python train.py --encoder_arch="efficientnet_v2" --model="image captioner" --dataset="photos of plants and fungi (iNaturalist)" --train_examples=90422 --image_size=64 --crop_scale_min=1 --horizontal_flip=true --translate=0.06 --tokenizer="word" --vocab_size=1482 --encoder_norm="batchnorm" --encoder_activation="relu6" --encoder_channel_attention="se" --encoder_depths=[3, 3, 3] --encoder_kernel_size=3 --encoder_stem="single" --encoder_expansion=4 --encoder_widths=[32, 64, 128] --fusion="cross_attention" --label_smoothing=0.1 --decoder_width=256 --decoder_layers=8 --decoder_norm="layernorm" --decoder_norm_position="pre" --decoder_activation="silu" --decoder_mlp_ratio=4 --decoder_head_dim=16 --decoder_fused_qkv=false --decoder_bias="all" --decoder_qk_norm=false --decoder_parallel_block=true --decoder_inner_norm=false --decoder_drop_path=0.15 --decoder_kv_group_size=2 --decoder_positions="rope" --decoder_cross_attention_every=2 --decoder_tie_embeddings=true --init="orthogonal" --residual_init="none" --optimizer="adamw" --lr=0.0013 --beta1=0.9 --beta2=0.95 --eps=1e-06 --grad_clip=0.5 --steps=4700 --batch_size=64 --epochs=3.3 --lr_schedule="cosine" --final_lr_fraction=0 --warmup_steps=140 --weight_decay=0.2
Rows from block 5 of the image encoder of a small image captioner, named by matrix and row number. Rows with one number belong to one channel. Each number is 200 + 40 x the weight over its row's rms, rounded and kept within 0 to 999. All counts start at 0.
After each channel's rows are labels from the 100 images, of 14976, where the channel reaches its highest value: "top examples" is what is common among them. Only what is clearly more common there than usual is listed. The data: photos of plants and fungi (iNaturalist). In brackets: how many of the 100.
# convs0: expand 3x3 conv (encoder.blocks.5.convs.0.weight, 256x64x3x3, each kernel summed), inputs 0-63
# convs1: project pointwise conv (encoder.blocks.5.convs.1.weight, 64x256x1x1, transposed), outputs 0-63

convs0.13,167,160,187,143,245,245,253,184,201,242,234,169,165,254,190,190,186,192,200,246,222,165,214,275,185,245,159,270,190,170,236,187,199,159,211,252,154,229,135,148,123,262,221,165,218,242,172,173,185,142,210,181,266,112,182,223,154,153,253,234,228,220,263,194
convs1.13,167,144,219,164,137,251,164,154,198,169,199,212,258,160,181,187,271,125,274,192,167,192,183,237,239,211,154,148,163,178,225,228,178,177,218,183,215,156,217,190,331,229,222,274,206,219,247,178,277,202,240,190,146,201,268,208,202,209,178,238,178,213,196,244
top examples: order Ranunculales (28)

convs0.147,156,161,190,217,259,180,238,143,167,109,264,214,93,262,209,205,187,214,169,254,246,224,164,221,158,161,192,205,136,223,262,196,182,166,166,228,270,193,176,165,165,179,194,189,182,231,274,150,149,254,200,191,233,215,170,171,187,231,256,142,203,182,251,212
convs1.147,179,262,224,206,249,199,176,234,241,149,206,187,257,214,182,266,258,137,225,195,182,206,263,231,173,212,283,182,153,201,251,185,196,209,151,205,229,235,222,206,157,263,169,199,193,221,173,144,303,245,252,260,173,107,245,244,190,241,244,179,215,193,201,233
top examples: class Liliopsida (27)

convs0.125,155,169,224,214,192,168,222,167,171,130,300,245,114,223,241,258,183,145,194,229,248,247,170,203,142,163,201,169,208,252,282,175,214,201,163,205,219,203,199,177,178,190,236,199,131,237,206,180,205,275,179,161,195,272,183,188,140,227,216,176,268,182,220,273
convs1.125,205,206,218,280,215,211,210,142,252,138,186,117,223,180,164,209,264,204,263,196,170,207,241,214,221,186,196,163,195,160,180,262,150,283,194,203,264,268,204,235,200,178,186,126,215,225,124,179,204,214,209,230,194,195,242,325,197,194,197,256,191,173,207,157
top examples: class Liliopsida (31)

convs0.201,193,80,250,191,233,229,184,125,108,134,233,176,186,223,177,186,198,213,189,226,261,217,127,221,205,146,189,168,135,230,239,196,123,250,188,127,252,241,165,164,202,158,183,167,205,253,254,192,137,194,226,220,193,239,233,166,194,209,212,193,196,204,179,226
convs1.201,174,244,221,138,235,234,190,219,203,161,234,98,259,182,228,264,227,188,177,260,214,265,245,222,157,252,153,199,233,159,235,208,146,197,257,252,219,176,168,222,174,214,164,187,204,267,165,194,246,173,155,251,174,122,259,189,258,219,200,221,149,173,173,151
top examples: class Liliopsida (29)

convs0.250,227,135,224,142,224,218,182,84,201,155,246,199,154,248,148,175,163,204,191,277,228,223,181,203,151,142,244,181,188,218,206,222,127,257,212,153,266,204,130,177,225,149,164,188,256,244,238,161,168,244,194,201,199,220,199,173,149,224,222,246,143,173,219,167
convs1.250,186,152,221,167,263,285,184,182,230,162,233,135,165,170,191,300,242,152,208,264,162,195,199,181,191,263,163,194,159,134,213,214,181,170,215,232,232,201,223,232,162,246,175,244,207,200,141,216,274,165,223,315,197,193,225,223,264,206,239,204,205,229,229,176
top examples: class Liliopsida (26)

convs0.51,182,245,194,181,129,202,213,221,201,206,221,167,201,171,180,196,174,157,216,234,209,253,154,231,191,229,294,275,206,164,192,92,224,208,337,204,163,206,168,243,199,184,176,181,166,208,149,168,157,231,256,240,160,192,150,183,252,176,176,234,141,189,193,150
convs1.51,247,185,151,225,221,194,204,215,230,217,245,137,191,166,226,198,200,216,218,186,194,229,208,215,160,218,247,233,165,224,205,143,216,249,225,196,176,144,114,238,200,197,179,170,260,185,248,228,133,199,208,231,301,202,140,298,272,301,170,215,137,221,222,177
top examples: class Liliopsida (25)

convs0.154,193,197,162,210,238,170,250,254,194,226,176,229,182,203,234,221,211,170,194,203,206,206,281,244,199,254,169,237,255,211,216,253,195,179,248,266,150,221,225,154,111,277,261,180,199,189,179,148,228,184,175,180,278,122,238,260,123,194,224,209,219,215,284,222
convs1.154,178,152,233,164,172,284,183,177,206,154,208,243,180,214,126,161,179,166,175,191,215,166,156,191,173,228,165,238,210,178,255,250,190,217,173,167,235,185,285,165,291,156,193,158,170,239,224,199,143,191,307,265,126,189,247,205,191,164,206,247,205,241,225,236
top examples: order Asterales (33); family: Asteraceae (29)

convs0.185,165,164,238,158,274,252,186,124,235,158,213,249,130,191,206,175,139,233,144,260,252,186,205,197,111,149,201,211,201,199,208,199,165,253,158,163,261,221,212,150,202,161,227,185,220,205,261,216,152,284,129,203,225,227,202,138,182,222,250,204,184,212,233,176
convs1.185,260,214,236,218,285,214,151,257,258,131,199,134,223,156,223,257,236,116,261,215,186,181,238,167,140,209,190,170,157,204,203,207,186,231,158,222,233,195,240,193,164,287,156,141,200,181,205,172,233,236,189,228,208,115,180,241,236,192,251,191,188,242,154,178
top examples: class Liliopsida (26)

convs0.129,216,307,187,220,226,251,228,242,146,261,176,182,223,201,281,173,232,204,242,187,225,166,221,256,252,262,172,234,267,208,150,176,242,188,257,265,106,226,177,192,170,206,236,198,215,218,163,165,213,157,251,231,224,197,179,289,189,165,163,213,200,155,216,182
convs1.129,177,187,262,143,171,227,257,197,229,169,205,241,178,209,157,168,138,270,184,182,228,108,202,246,206,208,163,213,137,218,215,203,140,231,236,182,198,194,167,197,221,107,222,251,273,141,216,234,116,219,209,176,231,211,146,208,217,231,219,253,119,170,207,245
top examples: order Lamiales (26)