{
  "image_size": 64,
  "horizontal_flip": true,
  "translate": 0.06,
  "tokenizer": "word",
  "encoder_channel_attention": "se",
  "encoder_expansion": 4,
  "fusion": "cross_attention",
  "decoder_width": 256,
  "decoder_norm": "layernorm",
  "decoder_activation": "silu",
  "init": "orthogonal",
  "beta2": 0.95,
  "max_grad_norm": 0.5,
  "lr_schedule": "cosine"
}
Rows from block 5 of the text decoder, named by matrix and row number. Each number is 128 + 24 x the weight over its row's rms, rounded and kept within 0 to 255. All counts start at 0. Numbers have three digits each. After the name is the row's rms in percent of the matrix's.
# proj: attention output (decoder.blocks.5.attn.proj.weight, 256x256), inputs 96-127
proj.0 103:145123147119134131092145178156129135138132136106136123101118107118139150080134140110144096118142
proj.1 101:122115125145168125069157126136127109139118132140115098148110130163154084131108121127144140130125
proj.2 097:116122152092094128127138114153163180136113184140095120113181098134166094126114122116075127144164
proj.3 104:126154096179155097144144111127084096113129120158152072172076181103080106172133121106133125121136
proj.4 100:122111090163120101119094110116138141124098096113111116098118098188053103179155100126112129168134
proj.5 105:137104191125146142097142132135156115106114171133101156094117124108169100152085112123134128126180
proj.6 108:117148100127102136131135127142118138105108083146145122112118124108120158119141119074133144112129
proj.7 101:127072175093143143178119178135129088148132141138141114171136143173104129127077176141125124119078
proj.8 108:150154132164119140100120114141130094114110104164119150103109168130117129072113148145096082108142
proj.9 100:120149079124089115148123151121121128161142135159117142137134167125151138137131115128109144151127
proj.10 102:128130152118166164139091125092154155138120132128130124111092112096141142125111145112110136119141
proj.11 100:135088177151093091114158136135120110121158130102092090127129156115136112143132087093158061110153
proj.12 102:166141117173129151110096111072094171141115093138098132145122086114137116119163140129112135115117
proj.13 106:115108098101093127108150132140132137172143135147141128124169151136148163141098112095125132093128
proj.14 100:164126119141178144095123105101122089109101072120118150129164143122123127136132135153110095172123
proj.15 099:114155098096088116174151130107109159161119127140148148123125108144129119137131161126121132177148
proj.16 092:162125062155147117162112145092126136146062112130107178126108164138126145124179121097127134131125
proj.17 102:146094185115145156125126144072122127114129130092105125146095120101181099102164103132179123103161
proj.18 101:126129107166121132125098135126087117103118060129158083171078094109140154105128133125140128150099
proj.19 101:131111132106115158166124115147152131079170144122130127113140110119113128113084123132101158116102
proj.20 096:183133132145172108146129095160102114166109095136083105138113150133116134136158141126162155133122
proj.21 098:129095156134151111135126108153111134163125114132110097123151115107165096162130091088122100116116
proj.22 098:138113141087117174098127137148134114192086148139099140132137088069094140124095104132114140155135
proj.23 100:129157091084114121105141146096175117150138153131175088124065095127091125139073133106126134109121
proj.24 101:149163125085132114151130127116160080047146180108124113113117127109153134120132154132131100151096
proj.25 096:116181112121079119099127139081115133104102122133154116136109130127202155133151141111126149121163
proj.26 102:126144062147118134167099091103122135187113122158107146156103135109141192123130152098099082160087
proj.27 099:129158078128137121130128090115158123121138113128104126148135134132136141133174136121116145105145
proj.28 095:108096170089150114126156134155127090130099144092172103126116115129132111133121151117093136099084
proj.29 097:129118138158171123148109132146138110125151132125137121142120149126128168095128147145108159140124
proj.30 097:147144117150160110147161108146132115089123133122167174121110124140129154107131121113143120117149
proj.31 099:134137124154120160125120129112148102087134134163109138116109156158107125099083115129102123140118
proj.32 108:174119149087149136114128127100070172097111135096126126079128119098129115111108149099118109135158
proj.33 094:150141115146106156145132112106119127139143131190115151102152126163121138102110123134099145126117
proj.34 099:148079184154122103120132092133128159126102119100115137107144142189134160149129139124107155149171
proj.35 099:151148191128189175110136118186146093137089119066114096157105109100125143139151129159150090103114
proj.36 105:099125134083141160155105125119114126133142112116107134058178100134154122124151108137141113151196
proj.37 099:107128130118114135151094113093102126112145121161122164137132116138128117140114110169137151118125
proj.38 098:119099117101152158132159135158116131138089123131159146149122123097090134091126134122102147114128
proj.39 100:103157145139135155145146176167140148087128159121115159070141113123125092131121140089111143101145
proj.40 092:148137154091141174139122165133117175112140159100101077113133139145123160142154124117144134133131
proj.41 098:124157126126133155112101116139153102150142149144109145115143129094107136096149131140142112128129
proj.42 106:122102151122122118122097113124067110160172062144134115149115116127103186124103150093124102149116
proj.43 099:139085160091153128097136137160122135090112155139113125137109118125128114105126137143099142128096
proj.44 098:133095170061140105184132143132166124148182115133148146148157183126113154087124134121121122188125
proj.45 102:135101133132111118132139142125156114107128119155131163131114093116168135115137098108123137092120
proj.46 102:185143132105146133130115123083124127150119144157137149121157142121110196115168137142102161163085
proj.47 110:130132107138117174115133147111120121162084124120149085182143138096124133132117141166142123094110
proj.48 104:104161128134139136139118166134125122137126150129127174100103128137120133088110084126139099147139
proj.49 100:123114164140127155139120092158117136133114132139138090139101080147141162126148111130148169154126
proj.50 103:118127146066093126108134171135132130102098176129118188137170128137139107097142158150144169104134
proj.51 094:146100101139107103114131095109142114147146123156136123140115139160131144128160130134122177103141
proj.52 100:173100208078152142126100135135138151107128137093130134155165087106113126168117101132148120087120
proj.53 101:123115140141126161128128113151128110166152085113135112167102108139082113090183138138139133126097
proj.54 101:132082165113110142132148115074137170150147099152119135134150160134108101121097146103109085143133
proj.55 099:116131093114122120116140090079132144146091109150141094160130153132101130126122110100118148081129
proj.56 099:091164120111093151123167157137128112126121119136134146153122133146107127122104158156096158139142
proj.57 101:126082114103148146122138150133158124128167111104123119151114145125086119175157084102114131100102
proj.58 101:158127158108089169137145143099066137124159111140155100149164143112116091088128157109132125144084
proj.59 109:155107178147124125104138114119111159120159176079089103162103150121108111197143136177152132146150
proj.60 095:118120121087117110125180136130133119106132174068129136111099125085104122113135122146113097138108
proj.61 102:167101147180156120093081115076097168109179097105070106161147083107133182124149141148094178109129
proj.62 095:093101154098126166125123189126130119144126138113112115142122165136093129128131109107156117127134
proj.63 100:201141135118165134090135141146160136130138160102115144086128124130172133089169127122119124120136
proj.64 108:143138159123124155148139136107126146106120151115156148100146136148137130180131133155092125121134
proj.65 105:133164110136108143150131128090120113138096106129093138119121116136124104135094140160132153121161
proj.66 090:116131113148144074117109100138113110132125097090139128159134168186091127136130119088130146159131
proj.67 097:099140153122142132163140093180116136115114132086156090094155140120168142103081125103132128163156
proj.68 098:108133133101124109133169115164142100142142105121137108084145135089157127144140125091129086122135
proj.69 106:072155118081104122153145178127132092152136086173138090139177082158156104106141111158154140132133
proj.70 103:128099102131142144105124141114092094136134138126117124151138135125101127164115134145080154130086
proj.71 094:107142134118123140115165067142124148079117127131164106146150136164145092110100107147147100118126
proj.72 102:125137156128116081139129121096109120112110113175163138117143118130120178119109141142150133118111
proj.73 104:144165132096127178157076131067122150147102103159130176073137097096164120119093106138156124071163
proj.74 103:133113117112130087164110127108169134143129158083113167078137113128118166127145163144118079150181
proj.75 098:120117097112133118114119105145129117130117111150145137098108133174146142116145158148140145145144
proj.76 098:129139134129110145116166118125136160140095150129156105152111130171118149093133130126153109105124
proj.77 098:137156122137095133125149096124131121144135107107079159139154110122113146094140125072149125133110
proj.78 106:129136144118160148131105141126117144144125159153102126126147148135146135064130168122084129097132
proj.79 099:101148107159146148120125113122116103118126164145167129122075136176146170166131110127141109140176
proj.80 091:103139112101158150108173120117116103103113149135127139111119118142139176119151124132149121147110
proj.81 093:151165091130107117138115125122167127117110135117079138102104114130092120109096136070122139100095
proj.82 095:106110153144128111130119146119113140094104106139124105129129116116080111177149142085161157146140
proj.83 100:104114138081098099124125141088119100170118099115125117155122154143145097114147137139122147118118
proj.84 091:100172140129138173148138134132142130153138140160116148152132103144129115135131108153155110131149
proj.85 099:142131157180133117118148127143186140103132138143123155175144123140150093088128116123077134113164
proj.86 110:152152133126138174137171170129110119129123125086160125137138126149108137154108096140072109122127
proj.87 094:126107154155109138104135153143116177113121138108135123132163132127144110101147102100117135169139
proj.88 100:144108123131133093132127128145104150110111128122144136145122114117171068119138162160128145120129
proj.89 099:112092111131098141204130116101117111160126119117084159122141103107162162100150122125095181113098
proj.90 095:067099156111161162106103169151131141128146154161113140145123148122121097120135136182120133088134
proj.91 098:104112110101155148152143107140162158111126158130094122185129131113089107116079148141146141136106
proj.92 115:151102121096126119142095148059111172159153132143104136149174155102124124134152161114165108154117
proj.93 098:141144122163095124135127151118096105145136168162122144076141136124132107171151119112125111157151
proj.94 100:124105170134139121105125101148125161106123153121127139149157135127144143129136137130138136171117
proj.95 094:160092125090085148145098115099104204093146115094092148140117135193140093115145135132139092198136
proj.96 090:146108156142150190114151131097097157154145101107134108124168118090118087129102122137158154135110
proj.97 098:107168134163078143165138178122138112151135108163106088139109121138109113121087131142095140135133
proj.98 107:155108152112157120091100105132136153127102145122108172071136131148147103164111093093155127139187
proj.99 097:113160141124162109101135090135137115099123144130139133138085100102135117145106120142130087158079
proj.100 100:144093094098129084119113179110097121094154173141105139093142096144150130117114110098114147133134
proj.101 099:125090158158101143136127177135134110132110121109132168147115128127140143146117076136114117142140
proj.102 100:059167150130131122077117123106118123132133128174140125152137111132095117153144093106085108101113
proj.103 104:118122150134129079097133143203183118117160163085148081138124173119102151131135116130102132152143
proj.104 109:143124126121142148115129171140072119115142125115136111155113153140121109083142142119114156109130
proj.105 098:132144151125120116111165150128141139085180170118112155091159132128088094119108115102123086112105
proj.106 104:100135148144107133125142118139155093132131158129149110104131129138109118138085082132150092155154
proj.107 104:121083126137130154128114115108114134109158121117127119130074128107118141155164121130152115159076
proj.108 096:126122118164115098147141129066062139110164070179139116134143151119148154122126127111113133167139
proj.109 097:113139101108107071146158137138084121117135138143127102144137126092137163160135091100097149121128
proj.110 105:122115124152135157122139168106168117178123132128148162136099136161112133119139115112125098098138
proj.111 095:094128136148154102105122076151124139113183175124135166132170103129135126122132136126133106123173
proj.112 096:150146092164110102129085144101158106102157149142121141130153183136115130138147092148060163140085
proj.113 103:146167088128096113136117097094074134127094099165130098155121149160147136156101161110109154166109
proj.114 103:111113112142161127132101128146119106126109145156154118169125131123142104152134163132139151064090
proj.115 097:134143131123143102165122079134074141125122120143123120117126130154129123114157105128121095092127
proj.116 105:157096180121152127090100119143137136119158123119133153145123106127147138158106119145145112147153
proj.117 096:109126109117121128153125127116190136131127120125108135138118091119127132121129087120125138104122
proj.118 107:148134151121092106117161106132144135154143096134126151123152135148163170101146107080118173118126
proj.119 098:134125151126137149128157122113117158129099187113151083112159125158129145116125124114139149096152
proj.120 099:127180098135109088160133112147178146142083152152119124102098152152095116145107134090123116144109
proj.121 108:096101125104151141110108193121118143117113145131126108132095149092092121173086163145159133128093
proj.122 095:082118162144118137164134111159151108157160124125117120124166135143090134162139159118123173114174
proj.123 099:128143144124126120135189094162155144140155152126129177136113123107138105090121103139112152120130
proj.124 099:175086109154153133115118133149195135148126105109115128161100105114139113123123127143143136143132
proj.125 101:141140140104150166138163119148123085113125148144119081154152138156107141144104097175153146126150
proj.126 097:130177109144158144113183117150147084142150135136112143096134103108117090135142136127151152130173
proj.127 101:117119139137131164139140145138162094136144151104119137132134087113147131093138150109132127088140
proj.128 099:109119116097163133125154188114101095176140106158110123136166113152113113110145137138123155122148
proj.129 098:079138076142148103124115126116140118111138134125170126153127130103125106152065100122128096147128
proj.130 099:119102142155159128074085106166113117118113140131122133142138133123148145135099133151118131115126
proj.131 104:128083216129137139134109119203139121118122152132154134106149147141143094115161088150120117110141
proj.132 098:138145130145114102099123156149148136126160118095099162151117133104179157108169146121178125107143
proj.133 092:130156133148144120132144157087108109125071114117176126151105140136131124118179103153103113130131
proj.134 101:125137108157087107160119082126109103113125070148122115158111118134117148111110155118121124164118
proj.135 095:167148142127152128136135149089113112121112149157110123135144151098141126136136141146146157135104
proj.136 097:148127107143133111105145127147194121138123125153071123157121128135125145122170158124145129110088
proj.137 101:093132152093122137130107089117149131122098092141090121150159135149100137090150143133115166116122
proj.138 100:117115132100163172129112137130115167139131107141115104133113145134135149166159114105158089098121
proj.139 094:115115151123152150134129169120103147144130154120096123090094128105135118150131083071090124137082
proj.140 103:126129120107095137121122121151152102078157177072154119122135125101081120132119134172148137183123
proj.141 090:152128132153167122145127127113158103085145122121154134112143095114150092114113086167115165135108
proj.142 101:120144106144123132133144146113132110120114189111139155116172150117164125120123116105147088091174
proj.143 100:129125148133112128123156144097156155128167138105104164092116150129165122146105102125126117156167
proj.144 101:173126140179180108100100130128110140103155134107136139138104107126125139155104103117149111152132
proj.145 106:127136142107141184137151168157149140117154175126077149123118137091105087102124125157173128148146
proj.146 103:164119150149079124145123113138078140101101078113123085122073148131126160170152163123132099102081
proj.147 099:151147108126131106095138120138106099134104142129121100090124136117116129142179119122102126153118
proj.148 113:137144148142117153142089084087073132121112099187108113192132136128086181152135153132113064176113
proj.149 110:127144144136101111139119133119080121139066123141107203147140122131139090127171119117150151127097
proj.150 103:144138103159153193133148155148133167137133163153155126174069112099130149141129106078127113106138
proj.151 097:122100118117087081116164165112135103162125135102120112092099142175141136112176131125146144134164
proj.152 087:112141120166135133105146134126152114115174130108123209152111132128110098097109157103151140122138
proj.153 094:150140148113116122143165126169095159143183082142159115137127167198113145168136138127130126096147
proj.154 099:102061168130142134104139187133162137139137149114158130130105085124134118134183105143130153126119
proj.155 092:122085122126137135136092171125152138121121119153116113113106132133126121129164138140102123142093
proj.156 103:115120112139120138133109141171131134158130124117100119146107108138149108104096122137140113111134
proj.157 090:120146129088142127113139140104146114133131147142142183105095110122152151100109098146113141153151
proj.158 116:111088136123118135113122132148158122107136151122101154096154137167164079108110084149158095126159
proj.159 100:123123140130150127110091160113156091151097110105113093165136121110092169094139155123123108114100
proj.160 104:153136103165099116128161131129132116146102120134142148134126141125119144097160071136115155169142
proj.161 105:113136164146170112111112153139149117124102120169146113167125164104130108108143141135144105096108
proj.162 091:179157166135098099122157085104118133115119108142149110115127109116153126167121134167172100098127
proj.163 105:095079169116139170103136088169150144129133147122119131135137154082122126133158124134141119126124
proj.164 096:122101143130139114140097154107134117137112170143099140075137129123176146114130134148140135145144
proj.165 094:118142138118086149113154098174146128136114131130139108131089139107159161172125102112164129207129
proj.166 095:098115127122141077137119083123094119138119145119150103104164122124128117137088107118114107147076
proj.167 102:138151155132080148140125128116126151086128120134114109178110168121090159129104138088088117073136
proj.168 096:152166109083105142167117122118155140161108144131141111133159129129107118124164121098139169106164
proj.169 111:137098160096115121146145133123173116106129129124119126106116103182122144156131125130153140105146
proj.170 100:122111094110106138110111144140143100133130169117109145168137076165166106138126116134129107159103
proj.171 101:148151123143082173101137114162132087106115149117133141163115190165106136104139081184185169125135
proj.172 104:140129132144145106131145121131128119099085140117099168135138148152127150086117144114161066113193
proj.173 097:154123161143143133127114087117154131132127143135104152172119159169139128080142143127120100144092
proj.174 102:162120136120120098136132132110149130145127177097126102120078171141143115151102104163136136112154
proj.175 103:124115086159168134140122096142109147126118131143103118160132128134114119110116114112135099116177
proj.176 104:109160110109107127095118145115127122164122160141087096129125119117128169141162195155128181129076
proj.177 104:138113109141113105119161171154139118081118172106147142152087124146105114128102160122140091128121
proj.178 094:107160082131120134149107138104118088142087132162127108149081141142107179118163135142087114124083
proj.179 101:071098159132141112076108164164109136159163150131094097161135133109125118139080120123100160122112
proj.180 094:115099105142128085177093089136124121100120161150112140091152106134109107132090144139146122100128
proj.181 094:132149148125148136140138120106131144147144102135131133143154085127128148109115173130079147153116
proj.182 098:106134157131129107108145136141149148128146149076113136119114117149098123080108131124162107164126
proj.183 093:151140157103051118095146114129113119137116088114143102122132106168172129077115095167140158100115
proj.184 100:158115096094138137153092123103111128133085127113097155143117151150147108161153113137127130155155
proj.185 100:139153159159140093136099112115139093132122123130159151119163154142111143090144109120170115118161
proj.186 093:100143097155113142142127105208131120138118142134093118161160174159128113102123122106116136116148
proj.187 094:140099123106091096152157110138142126097124139106126097185145081125149134117077113104088135138148
proj.188 099:115131089125090122115098112124067100138096089160123110128111142129096130128126127121146109133126
proj.189 102:131130121159113157160162126135110145147102142154122117118118145118095118126097118149087135117147
proj.190 100:123104144121136090125139116157129102138128121135121100116107129142104116140128146132140147108121
proj.191 108:119120127101129132109127179147153135117124120121096147076082152131112138157157071131129090103134
proj.192 099:143169111084139160176100153174097120127100145116138125113164133113166166102110125072116132111136
proj.193 105:126107146121151137117114097123146129125138110104113103092086145135122134129106094092129087165117
proj.194 098:134137137139103150067138155136098143134123122164107163106137082132175107097112099114161096110113
proj.195 100:123153111102129136110175148121145180097155171171154140158153115090125127127125080096143108170129
proj.196 088:112138134130127159104143127107121089108107108134114124180116118126078129188109121185143124142113
proj.197 097:122085150130093116140122163173112138177115100152152063167122145086124098158160139132131139138102
proj.198 095:156115143114139137105132152159153104106094148129111165097096118126122129133170113107113164113145
proj.199 105:091188122129118113146133141140140118111151107135119148058148163096133115130144124154137099158153
proj.200 101:126140090091081120129101093132144115149135099144127123145097115146157117179126157119146131145151
proj.201 109:139115147115134106117131122133125160122156122087097116141113127158152148147127137145124117097128
proj.202 105:164141126117115109142167096108136157123182141129111128138129137106145112152107125129142117092164
proj.203 099:141123115127106161147097105139141124101083112129117099127117163135072063159124136122139124111139
proj.204 114:079150139136108145176161096144152137119144103126107117136110114137142127181161165159170163141132
proj.205 096:180069133125114120123093116163123144126142089109139175109108154085159103132144141127113115141142
proj.206 096:110128113127126092189171118148125109145129142128137160102104104133145145154115109136135137100148
proj.207 103:129136115154116144109165170134141151127128164147143128155094112166099117119163179114091123146126
proj.208 097:145126131156124154151113103158143172094080099129114126136145104128119111130106113119110161079162
proj.209 101:135138136159139120124116105160191114098119149167105102114118154132134114083131135131142113195087
proj.210 102:128097129121116140137144129149131141139169153117149162100160093121126164156123109125154121100140
proj.211 101:136171101158110125151139152125141125111115117184136151166075123154101122129107131158110147192107
proj.212 089:132140086143172137084113113074109069134107118147123139143117086129107137135114109148099161157140
proj.213 102:136133140072132132125107145109096148136154122129154173169135142128106130155063133128135105105158
proj.214 100:104091160108155117086070087120100136094092125081133125163110159116144098118132158111177121080105
proj.215 100:126141131122106128117119124109097152113172131121113117155126153144137150123146125090102125146096
proj.216 102:151155092126103095125129150137138139119125161151147101142139097139189136110116133157107149132128
proj.217 098:135120188096131070124121160138152130142086123100134125159185149115128200145149125132104147137112
proj.218 094:145140124138094116111106121103114178154117125102112108121173106143184115166091136109131126123107
proj.219 097:094119140152127113144146109105160117157099163124161158137106100083137141118112126123110109125169
proj.220 094:096136126137121111111131128124132114164129161124129119128109125107153132127135165145125141111074
proj.221 095:118171125150138112167138102133158060067125098115152129176103131115165137127113170131123142177083
proj.222 103:123141163091135125107152109135148131127158126139146165125120090110141131143121164106136095150123
proj.223 107:150114112120165145109148140135140128107144106125118171116149111110188105135141157123126111137138
proj.224 100:094136125142103139143153131181110158116100141169155146183140145131109143096172137151118154156083
proj.225 099:131149143126076126161160114127138107172114133144123169142121102119133107217120145097104172149131
proj.226 089:139121102132171124102145124139142134123123108134126122124114144151159143119144154150119075122132
proj.227 104:163101144117118104132071178131138110164102114159118110090147076105176132154124134119117156139175
proj.228 103:149138136095125084140090136142075093150091054143124127154106139106137145139123112131154096162096
proj.229 101:183122145116119107156113125140118153105149128134103119121145151147147125117162116108124115094138
proj.230 098:117104123103147123175066137105084118094139122131108088123097161122097147142099153122125122133120
proj.231 097:161125114139137152092080115125098143139091107131136159098126160145128135124118152116147144156135
proj.232 097:125132124161117130095113113119117100140117158141088134079153115129134129159081128145096099160169
proj.233 097:116102133147112115190208135126133101080125169106118131150111096111071092147112134145127155138100
proj.234 105:159154104138148136163094102119099138132094128139108136072122141131085158113099106084140152114111
proj.235 105:105101150136151150138125102130182137089128135133138149124093142107162114128113108155156138145126
proj.236 101:153133132148135154113109092123091148120117075142185132141070107119182156151098162163136167130133
proj.237 107:140096138142077094161128139093134079110156127116129111139118122149122132124129127080131123171140
proj.238 105:122115120141134119126147125151095134112149133140139130147097150143117132122128190122124124117109
proj.239 094:151143120132113123128120123132089099164140161127104108125143080119122142130156062126173146094147
proj.240 107:146089175066130133134134119107126129118148106093068126093160105091136137122100127147128103169204
proj.241 096:126088151091148113108156133104137119142154164126090184115098132098139104129130124117181115064162
proj.242 098:129112149134133140132114088146117096128161144109138135134151120164156123151164092112119125125160
proj.243 098:113063108146121117128162099158122083142195108142119101127097159121072114122157129107130096065105
proj.244 099:139121114135119116092174127109095148126151137101177130139137106104122105173143126123146101164093
proj.245 101:154077127146141091116146141156137143091111099143111147118126112231183122136131166141158115110138
proj.246 103:120116138092101112099093122132151139135153133129103105150139111111096150150148109080076117097123
proj.247 106:114117150110151161113101144193150110116142098124089087141087137149101106137174167153114167132088
proj.248 094:125174109184135153163067088156118139143112075173148125187105152117144137101144130119150098144100
proj.249 101:135139135151131104148124126135113105178121119138126129144129118189138129148122143164140124125110
proj.250 092:163103150177174102160111117117124140102137131140123149145102119111132133086147102106107138147094
proj.251 109:146130124122120093132081091106051146111116104117117097151137140119117172152183180100101177180104
proj.252 092:156153118139108164141114091107119158135116088149135109197155128111060168103186173093091117153132
proj.253 101:131127111152087129146178102103136117127096134122131133112107147118126095101089119144122118170138
proj.254 106:125138094188112137148137126111089129148160072156100078167112098079103170152172127126152154094070
proj.255 094:125096159099107164073170137124134164105145136107114131136168150118132124118107109140059132162149